config = dict(
    train_examples=15625,
    qk_norm=True,
    depths=[3, 3, 3],
    loss='cross_entropy',
    init='trunc_normal_002',
    residual_init='none',
    optimizer='adamw',
)
Rows from block 2, named by matrix and row number. Rows with one number belong to one neuron. Each number is 128 + 24 x the weight over the matrix's rms, rounded and kept within 0 to 255. All counts start at 0. Numbers have three digits each.
# fc1: MLP up (model.blocks.2.mlp.fc1.weight, 192x64), inputs 0-63
# fc2: MLP down (model.blocks.2.mlp.fc2.weight, 64x192, transposed), outputs 0-63
fc1.44:128128128126141128128120128128128128138128128128128133130128128128123134128124128120130128128128128126135128128120128128128128128128128128128128128134128128128144128128122127128128130128130128
fc1.45:131143125128128119128103121135128128133138128128140128136128128131134128132117131128134125128117112132128111128128128142128135120128128119128119138128128132128133120138128128146128128130128120
fc1.46:128134123128133125128123133128122128131128128129127132128128121136128128131128126128135128128128128126128128126119128128128128128131128128128128131122127128128140128130128119128128128128128128
fc1.47:107157122128102128128144128128128097128122134133128120103113123128117128128143128111139143128128150128140143127112130128122128128140128128128128102154134128115137134111100128116136133128128140
fc1.48:100172128084171089128036172165118128128128053128166134128128128129161122164037128228091093100056128200100156128128103111099171110155074091138150128128128129201161150128154128128069128128122128
fc1.49:116144129128118125129139133128128120128128125128134126117128128128126124120128125118128141128116128135131136128128128128128128128128128128126128112140128130121131135128119128127123135118128135
fc1.50:144138128142160128134128128135128128155101123125128117114128128120128128123141140128128114128137128128128105128128116127128128114128128128128128140126128137134128128128128128128128094160128128
fc1.51:128104183145221128106137083103128144128172153098128114128128177148088148083128128067128143128182128126161095115128128151099122182128205185144128128128128218091052050128128136180149145075128093
fc1.52:128128128128165128128133124128128126127119120128128128128128145104128128128132116128144128128124153128128128128147128128109128136128152128128128128128128138116128119128126128128128128128128121
fc1.53:132116133140128128128139128131133120128128128128131123114128136121121135124138126113133135128154128128128126128127128128130124137128135137128128128133128128116128128128121134128128128120116128
fc1.54:120148128140121112146083137146128128160128094128177128128128128128128166128096128144128128128086089124150128122116115141128147102123094128128117129128128127131128118128128121151109148128128128
fc1.55:202163163181253128128128128145128106146164118077128091124116135128128106128121128082128128128142125159176092098128111128064128123128240178129128128128128214078107128135064128186151096110076100
fc1.56:087136128154077130156182154143128092134102115156136092128128121087074128128200100128163149169133201128153168108102134106128128128144128176128116070176113129102128126083095148076141122128121128
fc1.57:128128128128128128124128128128130128127128131126132128128128128128128128128134128134130128128132128128128128128128128128128126128128128128128128128125128128128129125124128128128128128128128125
fc1.58:128128131128128125128136128128128128128128128128124128128131128128128120128128128128125128128128128128128130128128128133128128137128128128128124128125115128131128131128131128128128128117128128
fc1.59:138128128128158128128128151130124128100128128128128128128129128128100130141128128128128133128128128149128138141116128128119128128128151128120128128128146146113142108128128128128132128128128128
fc1.60:168128176097245054151112171190125128162192229174209092128128147238128100028097112170116128121178037084150102041035083128173178106199213128175128128128081171145057067194128119216071042133128128
fc1.61:128115128128085128150090169128158128179120096128128121128128087128128157128128128128128128154128128103128121143128126128128140128128094108128128128128104081152128135160120144128118128153119144
fc1.62:010136128047064128071167104115062184038169123188128128181131235171128169128158067102101127034101128096092210109200132107128167136128109073081156056184148125128131119086198128033114239045225084
fc1.63:120123128129138128126128127128128128134098122118128128128128128128143108128105149128122130128131146128122128128130128128105132116126130128133127132135118119128132128119128121128115114152136146
fc1.64:128128128121128128131128128128130128121128128128122128130128128128126128128127128128128128128128130128129125125128123128134128128127127128128128128128128124129128128128128128128132128128128128
fc1.65:152109128120152135128099103128128174128142128111128147158145140140159128128102128154107111105128096128114099128169128128128128131108128128136125162093128128142121131145181108152128128128128110
fc1.66:128163083128037128128155162128128105160087133161109148165128078128160128149136172160124128128128165101112153128082128128158128128129077067153123128128128034153214203143128114083125097188128164
fc1.67:122109128128132130117140122123128128128128148138124118084128128128128128121141128128128128128128119106134128128128128128128128161132128157128128115128123128119109128128150128120131143106133137
fc1.68:128118135137137128124133120128128128121128128128128123128125144133124133128131128114132134128142128128128122125132125126128128128132140128128128122135128128120114119128128128128128128118128128
fc1.69:128134128128131128128128128128126128128128128128128128128128128128133128136128128128128125128128131128128128128128131128128127128128128128132128128128128128128128128138128128128128128128128128
fc1.70:147128135124125128128128112128128152128128131132128133160136134141128128128128131128126124128128128109122121125147128128136128128117137117128128134111115128131128117128140118145137125140128099
fc1.71:128128124130128128128128128128128124135128128123125123128128128128128128128133128123129128130128134128128128128118128128126126128131137131128128128130134128128128132127122128125128128136128128
fc1.72:128128128128112128131128128128128128128120128128128128115129122128136128128128128128128128128135122128129128128128128128128132128128128128128128128128128128138123128128128128128128128128128128
fc1.73:167112123109183140099129097102128155120165149096111162128128148156161108128128151128099128105135078121111095147164125146128128119110131104154135164090128130141113126143128106176128128111132128
fc1.74:133142128128132122137114119128128131128130111136128131139128128135128128128118132135128124128128128128128121121128130134128128128128128121128128135123128131127128123132128121142128128128128121
fc1.75:122120128128121133121128128128128128128118128130128128128128128128131128128128128131120128131128128131128128128131128126128125139127120128133128124122124128128114134123128128118128128128128128
fc1.76:201126086167074128192128157128178087233117125128128099128128078159128136128135169142119128182128128040128069128046142154128128108114117141128141153128128075134116146128128128128137069128116175
fc1.77:128128116128103117128128128128133164140128163147128138128133113128128128128098128141097128128128081085137128128129128151128128128128095128128128128128137128128128133128160128156127128128169128
fc1.78:120140118128112122138103133136136128128122112128137128128128116124128141134120126137128128128099128121128128127120128128128134128128101112128128128129133121128146128136128128128123140125128128
fc1.79:119128128128128128128128128128128128128128120128136126146128128128128130128132128128128128131128150147128128128145128128128128128126126128128128128128128128128128125128128128124128128128128128
fc1.80:128128128135128128125133128128128128128128130129128128121128131128124131128128128124128134123128123128128128124128127128128128128125128131133128122135128128119126128128136128128128128119128131
fc1.81:109128188112128128095058108131094211050213168087174170165154171153159165128073128128128151076096084156132128161194128175142128095094128090120085140085147128092075059128128102166147190085109064
fc1.82:126128128128121128128128128128128128128128128129136128128128128123128128128128128128128128128128123128128128128128128128128128136128122128128128128128128128130128128128128128133128128128130128
fc1.83:128136128128128128128128125129128128128137128128128128128128128128128128128120128128119128128122128128134128128128128128128128128128133124128128128128124137125128128145128128130128130128128128
fc1.84:128128128116100128128111137128116128128119128139128128140145104128141128142117128147128129128099128128128128128128128128128134128128087113128128128125128128128158139128138128128128128129128128
fc1.85:143151128128182128128128128128128106147128123128128128134128128119128128120154129118128100128128149128129109113104128117128116128122179128128128135133146137128174128150106128128126097128128118
fc1.86:135135111131115128140108128134128128130128128124126128148128114128139140128128128154128126128113128128128128128131140128128129116128109103108128137121128128139149128128128119144128128138128128
fc1.87:128128128128128128132125124128128128128128128128128128134124125131132126128128128132122122128128128128128128128128128128132128128128128128128128134128127128128128126128135128131128123128128123
fc1.88:128120144128115136128128128128128128118129111133128128153138128128128138134133128134122128128128128126131128133128123128135133127125117129128128128128128120133128126128131130128129128128141128
fc1.89:128137128149128128128106128141148128128110100114128128128128128114128128143128143128128117128121142163128128126128128128128131098128143123128128148125128121129150128154128128128128103155128128
fc1.90:090255051231029128255214189203129000128097007190139056165236000128027080157128094128252226255000204064213141080092255114023000128176001164036052059201000080038241100000128048132206096179206200
fc1.91:069090092128019128128137134128128132121085128178128128136136128128186175128133128161128135106128128128107143155137128128185153128113028084098184128128123030179146128123184128081111155126180128
fc1.92:156099128123161128128107108128128159128145128114128128151128139146142128128105142149115104128128102128116098128152128128128132131111128128133128168090128128141121127150160128144120121123128110
fc1.93:128128138130140128133128128128128128128128142124128128128127128128128122123128128122128128128128137128128128121128126128113128128128128128124136128128128135128128128128119128125128124128128128
fc1.94:128132128128144119128114128123175111128133137128112128128128128128107128121120102119119128145128110095153128125102123141132121176128139128119124128128096154123126114128142147156146135128132136
fc1.95:174128128177201115177088128128116114128128202120131112128128073128128128079135106070222128156135128128159128128085128143114089075169205128128033131128130128128167128138058068216128128202056128
fc1.96:128128129128150128128128128148120128119143161128128128128128130140122102124128128135117128128140132128128128128128128128128128123128139128128128130128128128128128121128128128128128128127128128
fc1.97:128128128128152130128128128128128103128128128126128140128128128137128128115128128108134128128128137133123139128089128129128128128132167120128128128128148138120128130128078132128128128128128128
fc1.98:101138128128098128128128128121128128128130128141125140124128135128128128126104128128128128128118117128128141128128128131141128110132128109128128123130128126128128139128128128117128144123151129
fc1.99:128128128131128124118133128130128118138128140128134127121128128116122128128139128119128129128144137128128134134117128128128124128128145128128128122133128128126128128128108137125128128128128136
fc1.100:102126128112086128128131128128128128115130150147136128128137141128128128120097140128128138128109128100127138128149135134151133128128096108128130112126120128128128128128128128117130152121128128
fc1.101:127128128117128128130128128128118128126128128128128133128132128128128128132116128128126128128128128128116134131128129128128128128135128128128128128124126129128129128128128128125128128141119128
fc1.102:129122128128121132128128141128120128128128128128122128128141128128130128128128128128120128128128128128128131128128128134137128128128128133128128128128128128128130128141128128128128128128128128
fc1.103:114150063253128128216128113138218034100086072128113071057144055050041133161185123036255194255165172157223109116128162128016095228128087220062000098168060202000167073000128128150180102086093128
fc1.104:146087161138166139102173101128149128132127128119113108091099155128090128091175128068120119140211128128128128128128128128123128163128202191128152116141128185111076106128128163128138128113129099
fc1.105:133130128140163125128124128130128128132128131115128128130128128128113118128139128111128128128137128133126126130121128128128128128128149142137128128128140128120113128127113128143120121128128128
fc1.106:158160128168176122135128109128132128163128128128144128134108164101119128128108128122128128151128128128128120128153128128087128101128159128128128128156128141116105128145097117149128116124106131
fc1.107:151128121128151139113128111108128124128128150108113147128128116136141111132128139128118128116128110128128110139144128136128120140123128119128136151107130128136129135128128120147136112128127128
fc1.108:104128128083083128128135128128128140126128128170128128141104128166167134128135143128128128128129128128128121128094128128179128130128124128134128128125134102163159155128128128128128129128128128
fc1.109:128128128128112128127131128128128140123128132128128128128128128128128124133128128128128128128128134142128143128128128128125128128128128128115128128128128119123117128125128128128128128128128128
fc1.110:119115130128096128128131127128112128145128128128138128146130128117137139128132133128128137128113128129133127142128133135148127128128113128135128127128128105128108128128128128123128128128133141
fc1.111:128119128125128134118162128128128128128128155138128123128128128128118128128138130111128128123145139127128128128126128116128128128128140143128128128128128133125118128128128128104119128122128143
fc1.112:128111128120099137128128141128113128128133128130128133128138128128128128128143128137120128119128130131128131137128128128142118144128128128110128128128128128133129128124128128120128119125143132
fc1.113:131128128124114119128128128131128118140122128138139124139128136141128132120138124128122135121111124123142120128113122137131128128121128128130131128128128126130128128128123128128128134128128131
fc1.114:128137128123096128128128128145128128115128105139128129128137122128135128146128128128128128128128128128128128128122128128139137124128119115128128128122128119128148128143121128128128128128128128
fc1.115:190083128101232104099066127127128169128143128074124178127128141126190139170035146202089083099134064128073096169155099130163154128119095094172128207066148128165112139205158128166088128105112120
fc1.116:126128137128124126134128123128128128128138131128131133128128133131128126125128128124128128128128132128128130128128128128128128126124135123128128125122128128131128119129128128132125123122128127
fc1.117:128160122139160119143107136128128115128128138128141128145102128128128128128133140106128128119106128162128128128114118122113118088128169128128134128137151128124164128128114128128128128149099128
fc1.118:147128128128103160128128131111128107119146128174123128078128128166128128072128128128128150128145128049128128128128128151128128177128128128128128122128128128128084128128156128128143128109138128
fc1.119:129128129124128128136128145128128128116128128128128128128128128128128137128128128128128130121128128126121131128128139122134124126128128128128128128114128120133144128121128128122131130128123128
fc1.120:128122128128125129128133128128128125128128128128124128119128128128132128128127128128128128133128128126128132131136128128128128128128123134128119128128118128128128136127134132126129131128128129
fc1.121:128113128137121128128128128128128128141128117128128128128128128109129133139128128128138135128140128128119128128128128122128128128128128128128128127128116128133128129128128128128128128128132128
fc1.122:172092128121175128128070109128128177128146128099128148162128142139159142128092157157105104103128077128108082143128125147145131128099128097134128183077128128142116118180128107162115127128139105
fc1.123:135121127120140128128104128126128153128138128128128141147145128142144128139098138149128118121115111128117118130145128128131131128128128113128128143111128128137134126137128112140121128128150128
fc1.124:128128128128128131140128138133128104124123128128128128128128112128128104133134128128128121128128147148109141129128135128128128128128140128128128131126128121142148128128111120111128128159128128
fc1.125:128115133134118135123132131127128128137128128128128120124132128119127135129129128129126134128128126132128131134137128128133126133122114128131134121128120124121110128128140128122123128127131138
fc1.126:128128128128120128128128128116128128128128128133128128117128128128132128128120128144128128128128128112128154138149132128137128120128127128128113128128118114128128137119118128125128128099128128
fc1.127:128128137128103166128174065079128144091128197128050141159128128128128128128180142059128128128167128090128110128146176140128082153105172113128097128128144133066150145128148128128222128166128091
fc1.128:128129128128128124138112136144144128134149124133146128128128128135128128128107128148128128128128100128150128128128111128128142121142124151128128123128110128133105100128128114128099115105128148
fc1.129:100128108110068128112128128128117173127128133148128145124157128128178147124128128174115167137128090103128128128163128160160142088128052128139108128092097093139101144128128125128124128128128146
fc1.130:128136128128118128135121128132124123127128128128135128138128130127128133143129126128128132128120128128128128130121126128132128128128120122118134125128128121134133123136128128128128129121134124
fc1.131:128134128128128126128128128125128130128128128125128130117127128128132123128125125128128128128128124128128128125133134131131128128129128122128127128128121132124121128131131132128135128128134125
fc1.132:124158153128155122128109128128110128128165133128128130128137123128128128128128102106128128117128128128128128130110128138113128128128153128099128128128139128128159128116128128154142128128128128
fc1.133:142111128128144133128124128128128128128129125122129128128134119123128137134138128128128124128140128122131122128128124128128128141128128142128128132119128124128128120130128128128128119127128127
fc1.134:128124128128128128138123128128128128128128124128128128128135128128128128119128128128128128128128128128119128128128123127128128128128131128128128128128128128128123128128120128128128128128128128
fc1.135:093177192128223024128000128176118128072203128097128140178141128128167225128029075194128130090064050158128072130167128186128173089124103043128088130128128176128120053128184099231128201054128015
fc1.136:128133133127128128128128129131128128127128128117133132128128128122128128131128133128128128117128140128128128129121128128128118128128128128128126132128148122121130128128128132128136128127128128
fc1.137:128126128128128123128124128118143114128128128112139128110118120122128128128129128128128128138150114128128117128140128132128126154128128148128128128128131128114099124128138128128123140089128130
fc1.138:128128128122127128128128128128128128128128128128128131128137112128128119137128128143128128128128128138115128133123133132128131128136124126122128128121128128147138128121128128126128128134128137
fc1.139:130128133128128128128128128128128128128124128128129128128128128127128131128128128128130128128130125128128128128124128128134128129128128129131128128126128128128125132123123128128128128122128128
fc1.140:128128128128124104145128173156128109174138062132205119128128140128131158128098123181109142139128105128160128128100087128128170128137128120128156103138128128164113114128117128128067142079128159
fc2.44:128128128120128128128128128127128112121128122128128120128128123117123128128128128128128119128128136127128122128140135129128128128128128131139128128134128128136128134128128129125128128128128128
fc2.45:128130128125131128128127137128107128139128128131128128128121128133130128128119133128131128110128130164128133128128128128128126114124128123128128128128139128121126128132108142128133107144128126
fc2.46:133128128128128127128122128128128128130128128126128128122128128128128128121128120128128128125128128132128128128128128134128129128132128133123128128128128128128130128129127126128136128115136128
fc2.47:126128128093145128114118124128128146119141118113128140128128132128138128128106122131128124095111120138114128145138128137128137128128128107128117142122139136128128136128107122116128135117128114
fc2.48:158153128180075198155157102082098128126108170128054159180162086081128108170168158083190192128114169128139128128142200156128050152073093091120095128109147077059168142104128144065222128146135128
fc2.49:128128130122135125118119128123128137128127128126128133128128117128132128129128128129136128128128128131128128136128122128128127128128128124128121128123128133128129129134128128117128137129128128
fc2.50:139128111128128110127128128128128128128124128128128128128128133136128128117128126132128120128138128069128128128128128134128128128128128128127128133128126112128128128128128128128121128125128127
fc2.51:119128144139106128119128099128181159085079198118074130128158066025108128155150068113162128170181128128119128128163159128128128255150128128090069128150125128101128127128232164128170128104232128
fc2.52:130125128128128128131128127119128132128145107150128128145128133162126128117134128128121128122122128114137128124116128148128133119119128123126128128128109128128133128135136138128128137111128126
fc2.53:128126129129128125128128128128128128136108128128128140128132128126134128128114128135128128128118128128132130128142128128128128128128128128128128136123128128124118127127130134118128130128148120
fc2.54:128124141143133142126128132135128155091152128137133128128163145089125124128128127128128128128128108081128111128160128128128119150128126149128121128114122128128116128117128113099120128082161128
fc2.55:111128168128130128114128155128060196110215152145161128255149242210141149128135150134111128008081091121128159152133128127128128000128137109128128094115157086128127097106064069128128138103128124
fc2.56:112128154128086134164128128138205111127128123162135081128150100128076128128175116110127133179153142128164128100107141128145114143129145168056128108142098128135128081116128128153127135139156128
fc2.57:128128128128128129128128128128128128131128128128128128128128128128128128128128131128128128129128128128128128128128128128126128127128128128128128133133128128128128128128131132128128128128128128
fc2.58:128128132128128128123128128129132124122141128145128130128128128128128128128128129128128128128128128126128128128128128133128128128128128128128128128128128128128128128128129117128126128128128128
fc2.59:121124128128128128128128125128128138128123110128128128128128108128143128128110128128126128160128136128128123128156128128128130142131116128128132128128123130134100131123155128124128128128128128
fc2.60:128089206094183151121115147128000237029223232111161135255228164201076113128128128165128104005146012074128073128194128093158114188122128128094128153084116128128098080128128000233095143128204052
fc2.61:121130122128118128144109156134128119131112093131128115128158128124128140128117128128128128156106094060128077130110123128119128142137128138128161117132089110166145134128181128168128128128177138
fc2.62:098125148122168148092081104128000185009161187104142090237149171076128128172191159128181133000165172255102170143184140092115112128128144128089073114151247128090163077108140077130128129128128090
fc2.63:128128128128128128128143139130128122131118128107137128117122131128133123137128134117128120128127136128120128128128128117128128124116128115128128133132128128136128128121128128135135108137115128
fc2.64:128121128128128131128128126128142128128128128144117128128132124152128128131137144128128128128122128128128128128136128126124128128128120124128134123128128128128130128130128128128123128139128128
fc2.65:128139134078153122097106115128079151126148128109128162128118132172160128128096128144123128084104106126110128163147117152128140155128128094173128128111150142128128141128128128111136139112128118
fc2.66:140128114099134142148154151128128074199148038157163128128087158241147128099111169128092135102090150163152128116051105128132128000119143101189182124128100128148121147132044135128128065161064185
fc2.67:137128132128128128128128128138128128139128128128128128149128128128128128128128133131128128118102146154128145128128145119117128124122156137128128128128128124128128128128128128093128125120128128
fc2.68:124128118134128128128128128126124128123128121128128128131128128128128121134132128128131128129128128128121128128128128119128128128128128128137135133128130125128128128132136128129122116133129128
fc2.69:136128128118128135128128128128128128115128126128128125128128128133128128128137128128128128128128128123137127128128128128128128129128128125128128126128125128128128128136128135128124117128107128
fc2.70:112128137141128135128142132128157116115125131126137125128128132101122128128134128120128136147122136128128135128123128128128120131128141128128128128128129128127128124114124128104128142115128128
fc2.71:128129131128125128128126128127128128128128128132128128128128125132128128121128128128126131128123132128128128126133132133128128128128128128123128128125128128128128128128128128128125128128137120
fc2.72:128128125128128128128128128128136128126128128122129128123128128128128128129126128124128127128127128128125128128112128128135128128128127128128128128128133128128128122128128130128132124133125128
fc2.73:106128147128094128154120128138128119125095111152128086141128088087086128149160118122129114170139143120147103104104134126128128144131128150077128118142094118145134089129174128128128128162154114
fc2.74:128128128128128129128121126124128127141128128128128131128117124138131128120128128128128128111119128128128128128128128131133128114135128119128128128128128128120128128128128128128128116128128126
fc2.75:115132128126128128128128125121123128128128128128128128144128130130129128128126130129129128141128127128128124128128128128128128128127132128128128128128128129125128128128141120128121132128128122
fc2.76:128123128139163130085120094129132159040128231099106139128089128056128128143175128108155128069180146255128110136150128102128124153128151147128087144128240144098128116123128116161145128160027079
fc2.77:128128118127128128128128128128119128134128109099128137128127128128128128155116111128124128128125150233128128128128128128128128134130116128128128128128128128128128128128113146115129129165085128
fc2.78:130128129141121142128126120128128128128143128128112128103125139128128128112128128128128128128113119106128128128135128127128128121132128135128128128126128133128128128128128138128128128117135134
fc2.79:128128121128128128127128128128104128128128129128128128128128124128128128128128128132128127128128128102128128128128128128128128128128128123119128121132128128128128128128128128128128128128126128
fc2.80:132128128128128128128128128128128128117128128128128128128128128128123128126128128128128128128124128121128128128128128128128128128128130128128129128128128128128128128134128119128128128129128128
fc2.81:083128159079128128145128151128098059128136036186166101128092128217106113076123123136087113141128168057160128103037094137123151043147167122089206108145068144189131126128039128088081091128178128
fc2.82:128128128128127128128128128128128128128128128128128128128124128128128128131128128128128128128117128128128128128128130128128128128128128128113128128128128128128129118128128128128128128115128119
fc2.83:132128128128128128128123128128128128116128128128128128128128128124128128128133128130128128135128128118128128128128121128128128122128123134135128128128128128128128128128128128128125128128128128
fc2.84:128128128139128128128142137128128128120128128128128127093128105094116128128130128128137128138153128128128138128120128128128128143128135137128128128128120128128128132128128108128128145115137126
fc2.85:152111108127128128128116128128117128128148128114128125164128132179128140143117128126128111128153113082128128120115128128128131128128128128128128128128105128118129139128141128163128118115128128
fc2.86:128141128134122128128128128128128118128128135128128139128144136095129128130128128128122128154148128128128128128128128128128128128136128148128123128128110128128129128128158128128128128100128134
fc2.87:128125128124128128128128128128128128141128126128125133127123128125128128135128128132128125128129128139128128128128129124128128128128128124137128128128128128122120128121128128126128125128128128
fc2.88:128128128128137128128115128128121131127128128128128128135128128120116128137128128128128128128128128128128128128114131128128128120128128128116129128128128128128132128128107128128128128113128122
fc2.89:128128112128128105128128128128156128134126128101108128107128128138128128128128128128128109160148117069128112128136128128128128140120128140144134128128124128128132143158128149156128124131128128
fc2.90:069214147179128135255166122147073012066177043239163053144128036209016031073101127090248177179060236255243175026101196125021087026243143177022031044217089233066147012004055014168128056255128187
fc2.91:092123169128140128128113159128062192089211170128143120255155212128128145096142125141128149026107091128106157124128128128143134003128139127085128128138174128128139099113069074186128143128089102
fc2.92:128138129084149126103111121120128149120154128111128146128123133171148123128105136138128124079110115154107128153144119138128141136128110104175120150121149149128128128138109128114136138128122118
fc2.93:123125128128128128135128128128138128128131134128128128132128128137128133128128128128128127125122128128123128128131128126125122119128128128128128128128128128128128128128128138128128128128128128
fc2.94:157128145119128123128144128134128111154117090113143128128128128128135128128128128128128142128128158128128155128138144128128133165128128128115128128128113128128128128128128128047128128093180128
fc2.95:134118128108183152121128128123000126080201174121128096255138173128086092122179151128138128000128128217128128112128116084128128041129183128128137130128199104128152092128057059128103075159128116
fc2.96:128128116128128126128120128128128130152128128128128128108128128128128128122128128128136140119128128128128139128139130128128128128128128128153128128128128128128128128130128128111128129128128125
fc2.97:128143141146128128128128128128128128138128128128128128128128131074132128128128128128128128128128128160150128128118137127128136128128128128128128137128128128136110128128168128080128128128130128
fc2.98:128128141115128136119125128128149127128119128128135128117128110112123128125128128136128131128128128146139128125128128128117127136128117122108127128128126132139128128128131128128128132128128124
fc2.99:128128128122129128128123128123128128128128128128128141137126128153131135113125128132128135125115128128128128128138128134133128128128128116129132128128131131117128129130124134128128128132146116
fc2.100:128128128128130143128131128128128131128128128147128128106129128062128128121119128140126128128128128181128130125136128128114137128128126128092123128128128139128126128128157113093128144126141128
fc2.101:128129128128128128128128128127128128128128138135128128128128128128121129128128128128128128128128128128125118126121128128128128122128128128128128128128128128128128131128128126124128128127119129
fc2.102:133128128129131128128127128128128128128128128128128128128128128123128128128119136128128128135128126126128128128133131128128128128128140128128128136128128131128128136128143136125129128128128128
fc2.103:128189155228089196202149096132049078061208128171128061191128076130036077089194166023255199130148166255226128071128187158075044128155168188057019080168150209023142022032057048233250059210009146
fc2.104:101128128087128131128128128128068128128164128128128127191127159246134128066105141142102128099053128128128150128128128128128134059128128085128168128128128137149128111128086083128094128155160116
fc2.105:115128139128128128130133128137128128117122128116128130104128112098128128128128116136128128147128138137128125125137128128123130141128125122128132124122128128128128128128131123128128130128128118
fc2.106:128128158112100128128142140128121148071157119128157139187128149155133132144128128128121128128128128128128128128157128128146127111118128106148139101125128128128128128128155099115128128130147139
fc2.107:120128146117115128128135128135154128133119115145138111120125111128115128125133121127121122128118133134138133124121128128129140142135112131128128120137125124136128101124147136128128128134143128
fc2.108:128128128128128128128136128129080133106116128128128128177128143145128128128165128128133131093128128171132123123128128128137128097128128158132128128128147128128138128128105109128128128145097128
fc2.109:128128128125128128121122128128117135132128118117128128128143126117128128131128128128128121128128128117137128128140136126128128128132147125128128128128112128128128128128128128116128138117128128
fc2.110:128123128128128128119143128128142147128114127137128138109119128118132126119122128128128128125128118128137128128140128128131128128128113128137126128128120135120114128128144130122127132128122140
fc2.111:128128125128128128128113128128108125132126128127128128152128115143137128129128128128128128128128128165128129128120127128128128128128128117128131128128149128128121128128103132128129108146128127
fc2.112:139128128135134128134128128127128136141135126126127133128128122138140128120118127128128128133129128128137128128135115128124128157124128131147127132128128128128116135146128135128136128128117127
fc2.113:112128128123124128129128128128113128128128128128128128145128128127128131123128126128128120132128128128128128132128129133128128121135128124115133126128113132128131128128127108128128128128128128
fc2.114:128138128128128132128128128134141121128133128113128128109128113128128128126128128128128128135133128128138128128128123118125126128126128128128128128128121124142128122128145113129128146121131128
fc2.115:128128119065188125065105114111082159128158128071128170128107158128176128128064142171100112051128092136073129182171099149128157163124104092205130170100167169128128151140130128125111152063102126
fc2.116:128125118128128128124129128128119128129129128128128124128128128128136128128128129128129125128128128128128128128128126127121128128128128135128128128128125128128128128129128128128128128124121129
fc2.117:142128128111138125128123128128121128128128132126128128128146144128128141117128132128128121129141087073113128128137132128128134147124110138128128128125105128128142135128143128177120128108132128
fc2.118:116128128126128128144128128128023127128144066154128128199128146106128128128128139128132156083128148138128176128141154121128128105128138128111118128123128128128128101096142128042128156099219128
fc2.119:131128128128128128128128128130127130128128128128128123128128128128128128128128115128128128120128128118128128128126128128128128128128127128128128126128128128128139128131122128135128128128112128
fc2.120:120128128128123127128131128128123128128128122125128128139128128126128121128128128128125128128128128132128128126128130128128131128128128128128128125128128128128125128128128129128128126128128128
fc2.121:128128128128128128128138128128114128128128128128135128128128128128131128128125128128128121128128128139128128128128128128121128124128128122129129128127128128128130129128120119128136128106128128
fc2.122:128128128191089137159158137137230109128128128150127095128143119071097128128164122112128135199148144076154128100114143115128108125128147160051128098134091101128128115114168128152121128131150139
fc2.123:128128138102150126116128128128128138128131119128128152128128126171148128117107121137128128111103121129124128142139121128128129128128128102128128128116129128120124136130110125128128124130128128
fc2.124:127144128128124128128124128128128125128133128128128128119128128110115128107128128128128128128128120092128116128134140128128133142128128128128128124124128129128122128128135134116128142124162128
fc2.125:138128128128129132128128128129128131138115126129128134128123128122136128127128128128128128128136128128128134128128132128123134128128128128144120128128128137128128128128133143128128130129121137
fc2.126:113135129128123129128132133124149128128128128128128122128128122128128128121128133128128135128124128143128140128149128128128128128124134128128128128138128128128128131128111128121127128140135128
fc2.127:128095158128151103128123181221160128128166128128207080128128150141090159075113094147087082138128128104122104087094095080139150107178156184128145128138128128172071107142120112128078100128128095
fc2.128:128124146115130128131128128144119154104168148128129128146138141149114138094125128136128128093115102128122113115128134113131128150132125128128125128116128128134133132128159123146131124102174106
fc2.129:132128118095122132149146145129062143128152128128126139128128153250112128063155110128128128069117078080128128119128128128149128119123128122165134128135113128128146128130073123193142114123128122
fc2.130:140128128128128132128128128128128128128113128128128128128128120128128120128122128128123128128129128128128128129151122128128135128128128130157128128128112128128128128118128142124128130125128128
fc2.131:124128128128128128128128128128130128132126128128128128128128123128128128128128122125124134124128128133128128128130128120128128128128128124132128135128128128128128128128123128128128128128130128
fc2.132:128124128128128128128128101118173163135128113128128128128128133111128128136128110128128128169128128108128140134128128128128143159124115105142128128128109141121122128128128142128128128128184128
fc2.133:128129128118129130121119128128137128128125131128128128128128117120126134128128130133128124125128120130128128128128122128128134135128123128128122128124128130128128128132128128128130140135128125
fc2.134:128122128126128128128133128128128128118128123128132128128121128128128128139128128129128128128128128128127128127132128128127128128129128128128128128128127128128130128128128128128128128128124128
fc2.135:080177122055128093141125155128037068225128022209128137128026130223163103065101136127095108128055250128154218099026116101116155000136140038112230128154128130176173162143032186039147072234094159
fc2.136:115128128133125128128128128137128128128148128128128128128128137135128128128128119128125128120128128127128127120113130128128128101128128124071128128128128128128149128135128107141128128128128128
fc2.137:128131128128129131112128129126163128129133142128128128102127098128128126128117128135128127136116121127128128128128127142128128146128128128128125128128128128128122129134125138133128150119138133
fc2.138:128128128128127128128119128128128128139120138136128128128128128112128108120128128124128128128128128118121128128128128130128128128128128129128122128128128128128119128128128128118128128121128129
fc2.139:129128128128128128123130128128128128128128128128128128128128128140130135104128128128128128123128128128144128136128128139134128128128128128128128128128125128128128129128128128134128128133129128
fc2.140:138134138128132113158133162190173128128150101155169096128150128119095142128107103141107114128128103081128128100101128103128128128166124161121135128128128128149111130128122128144106128093175128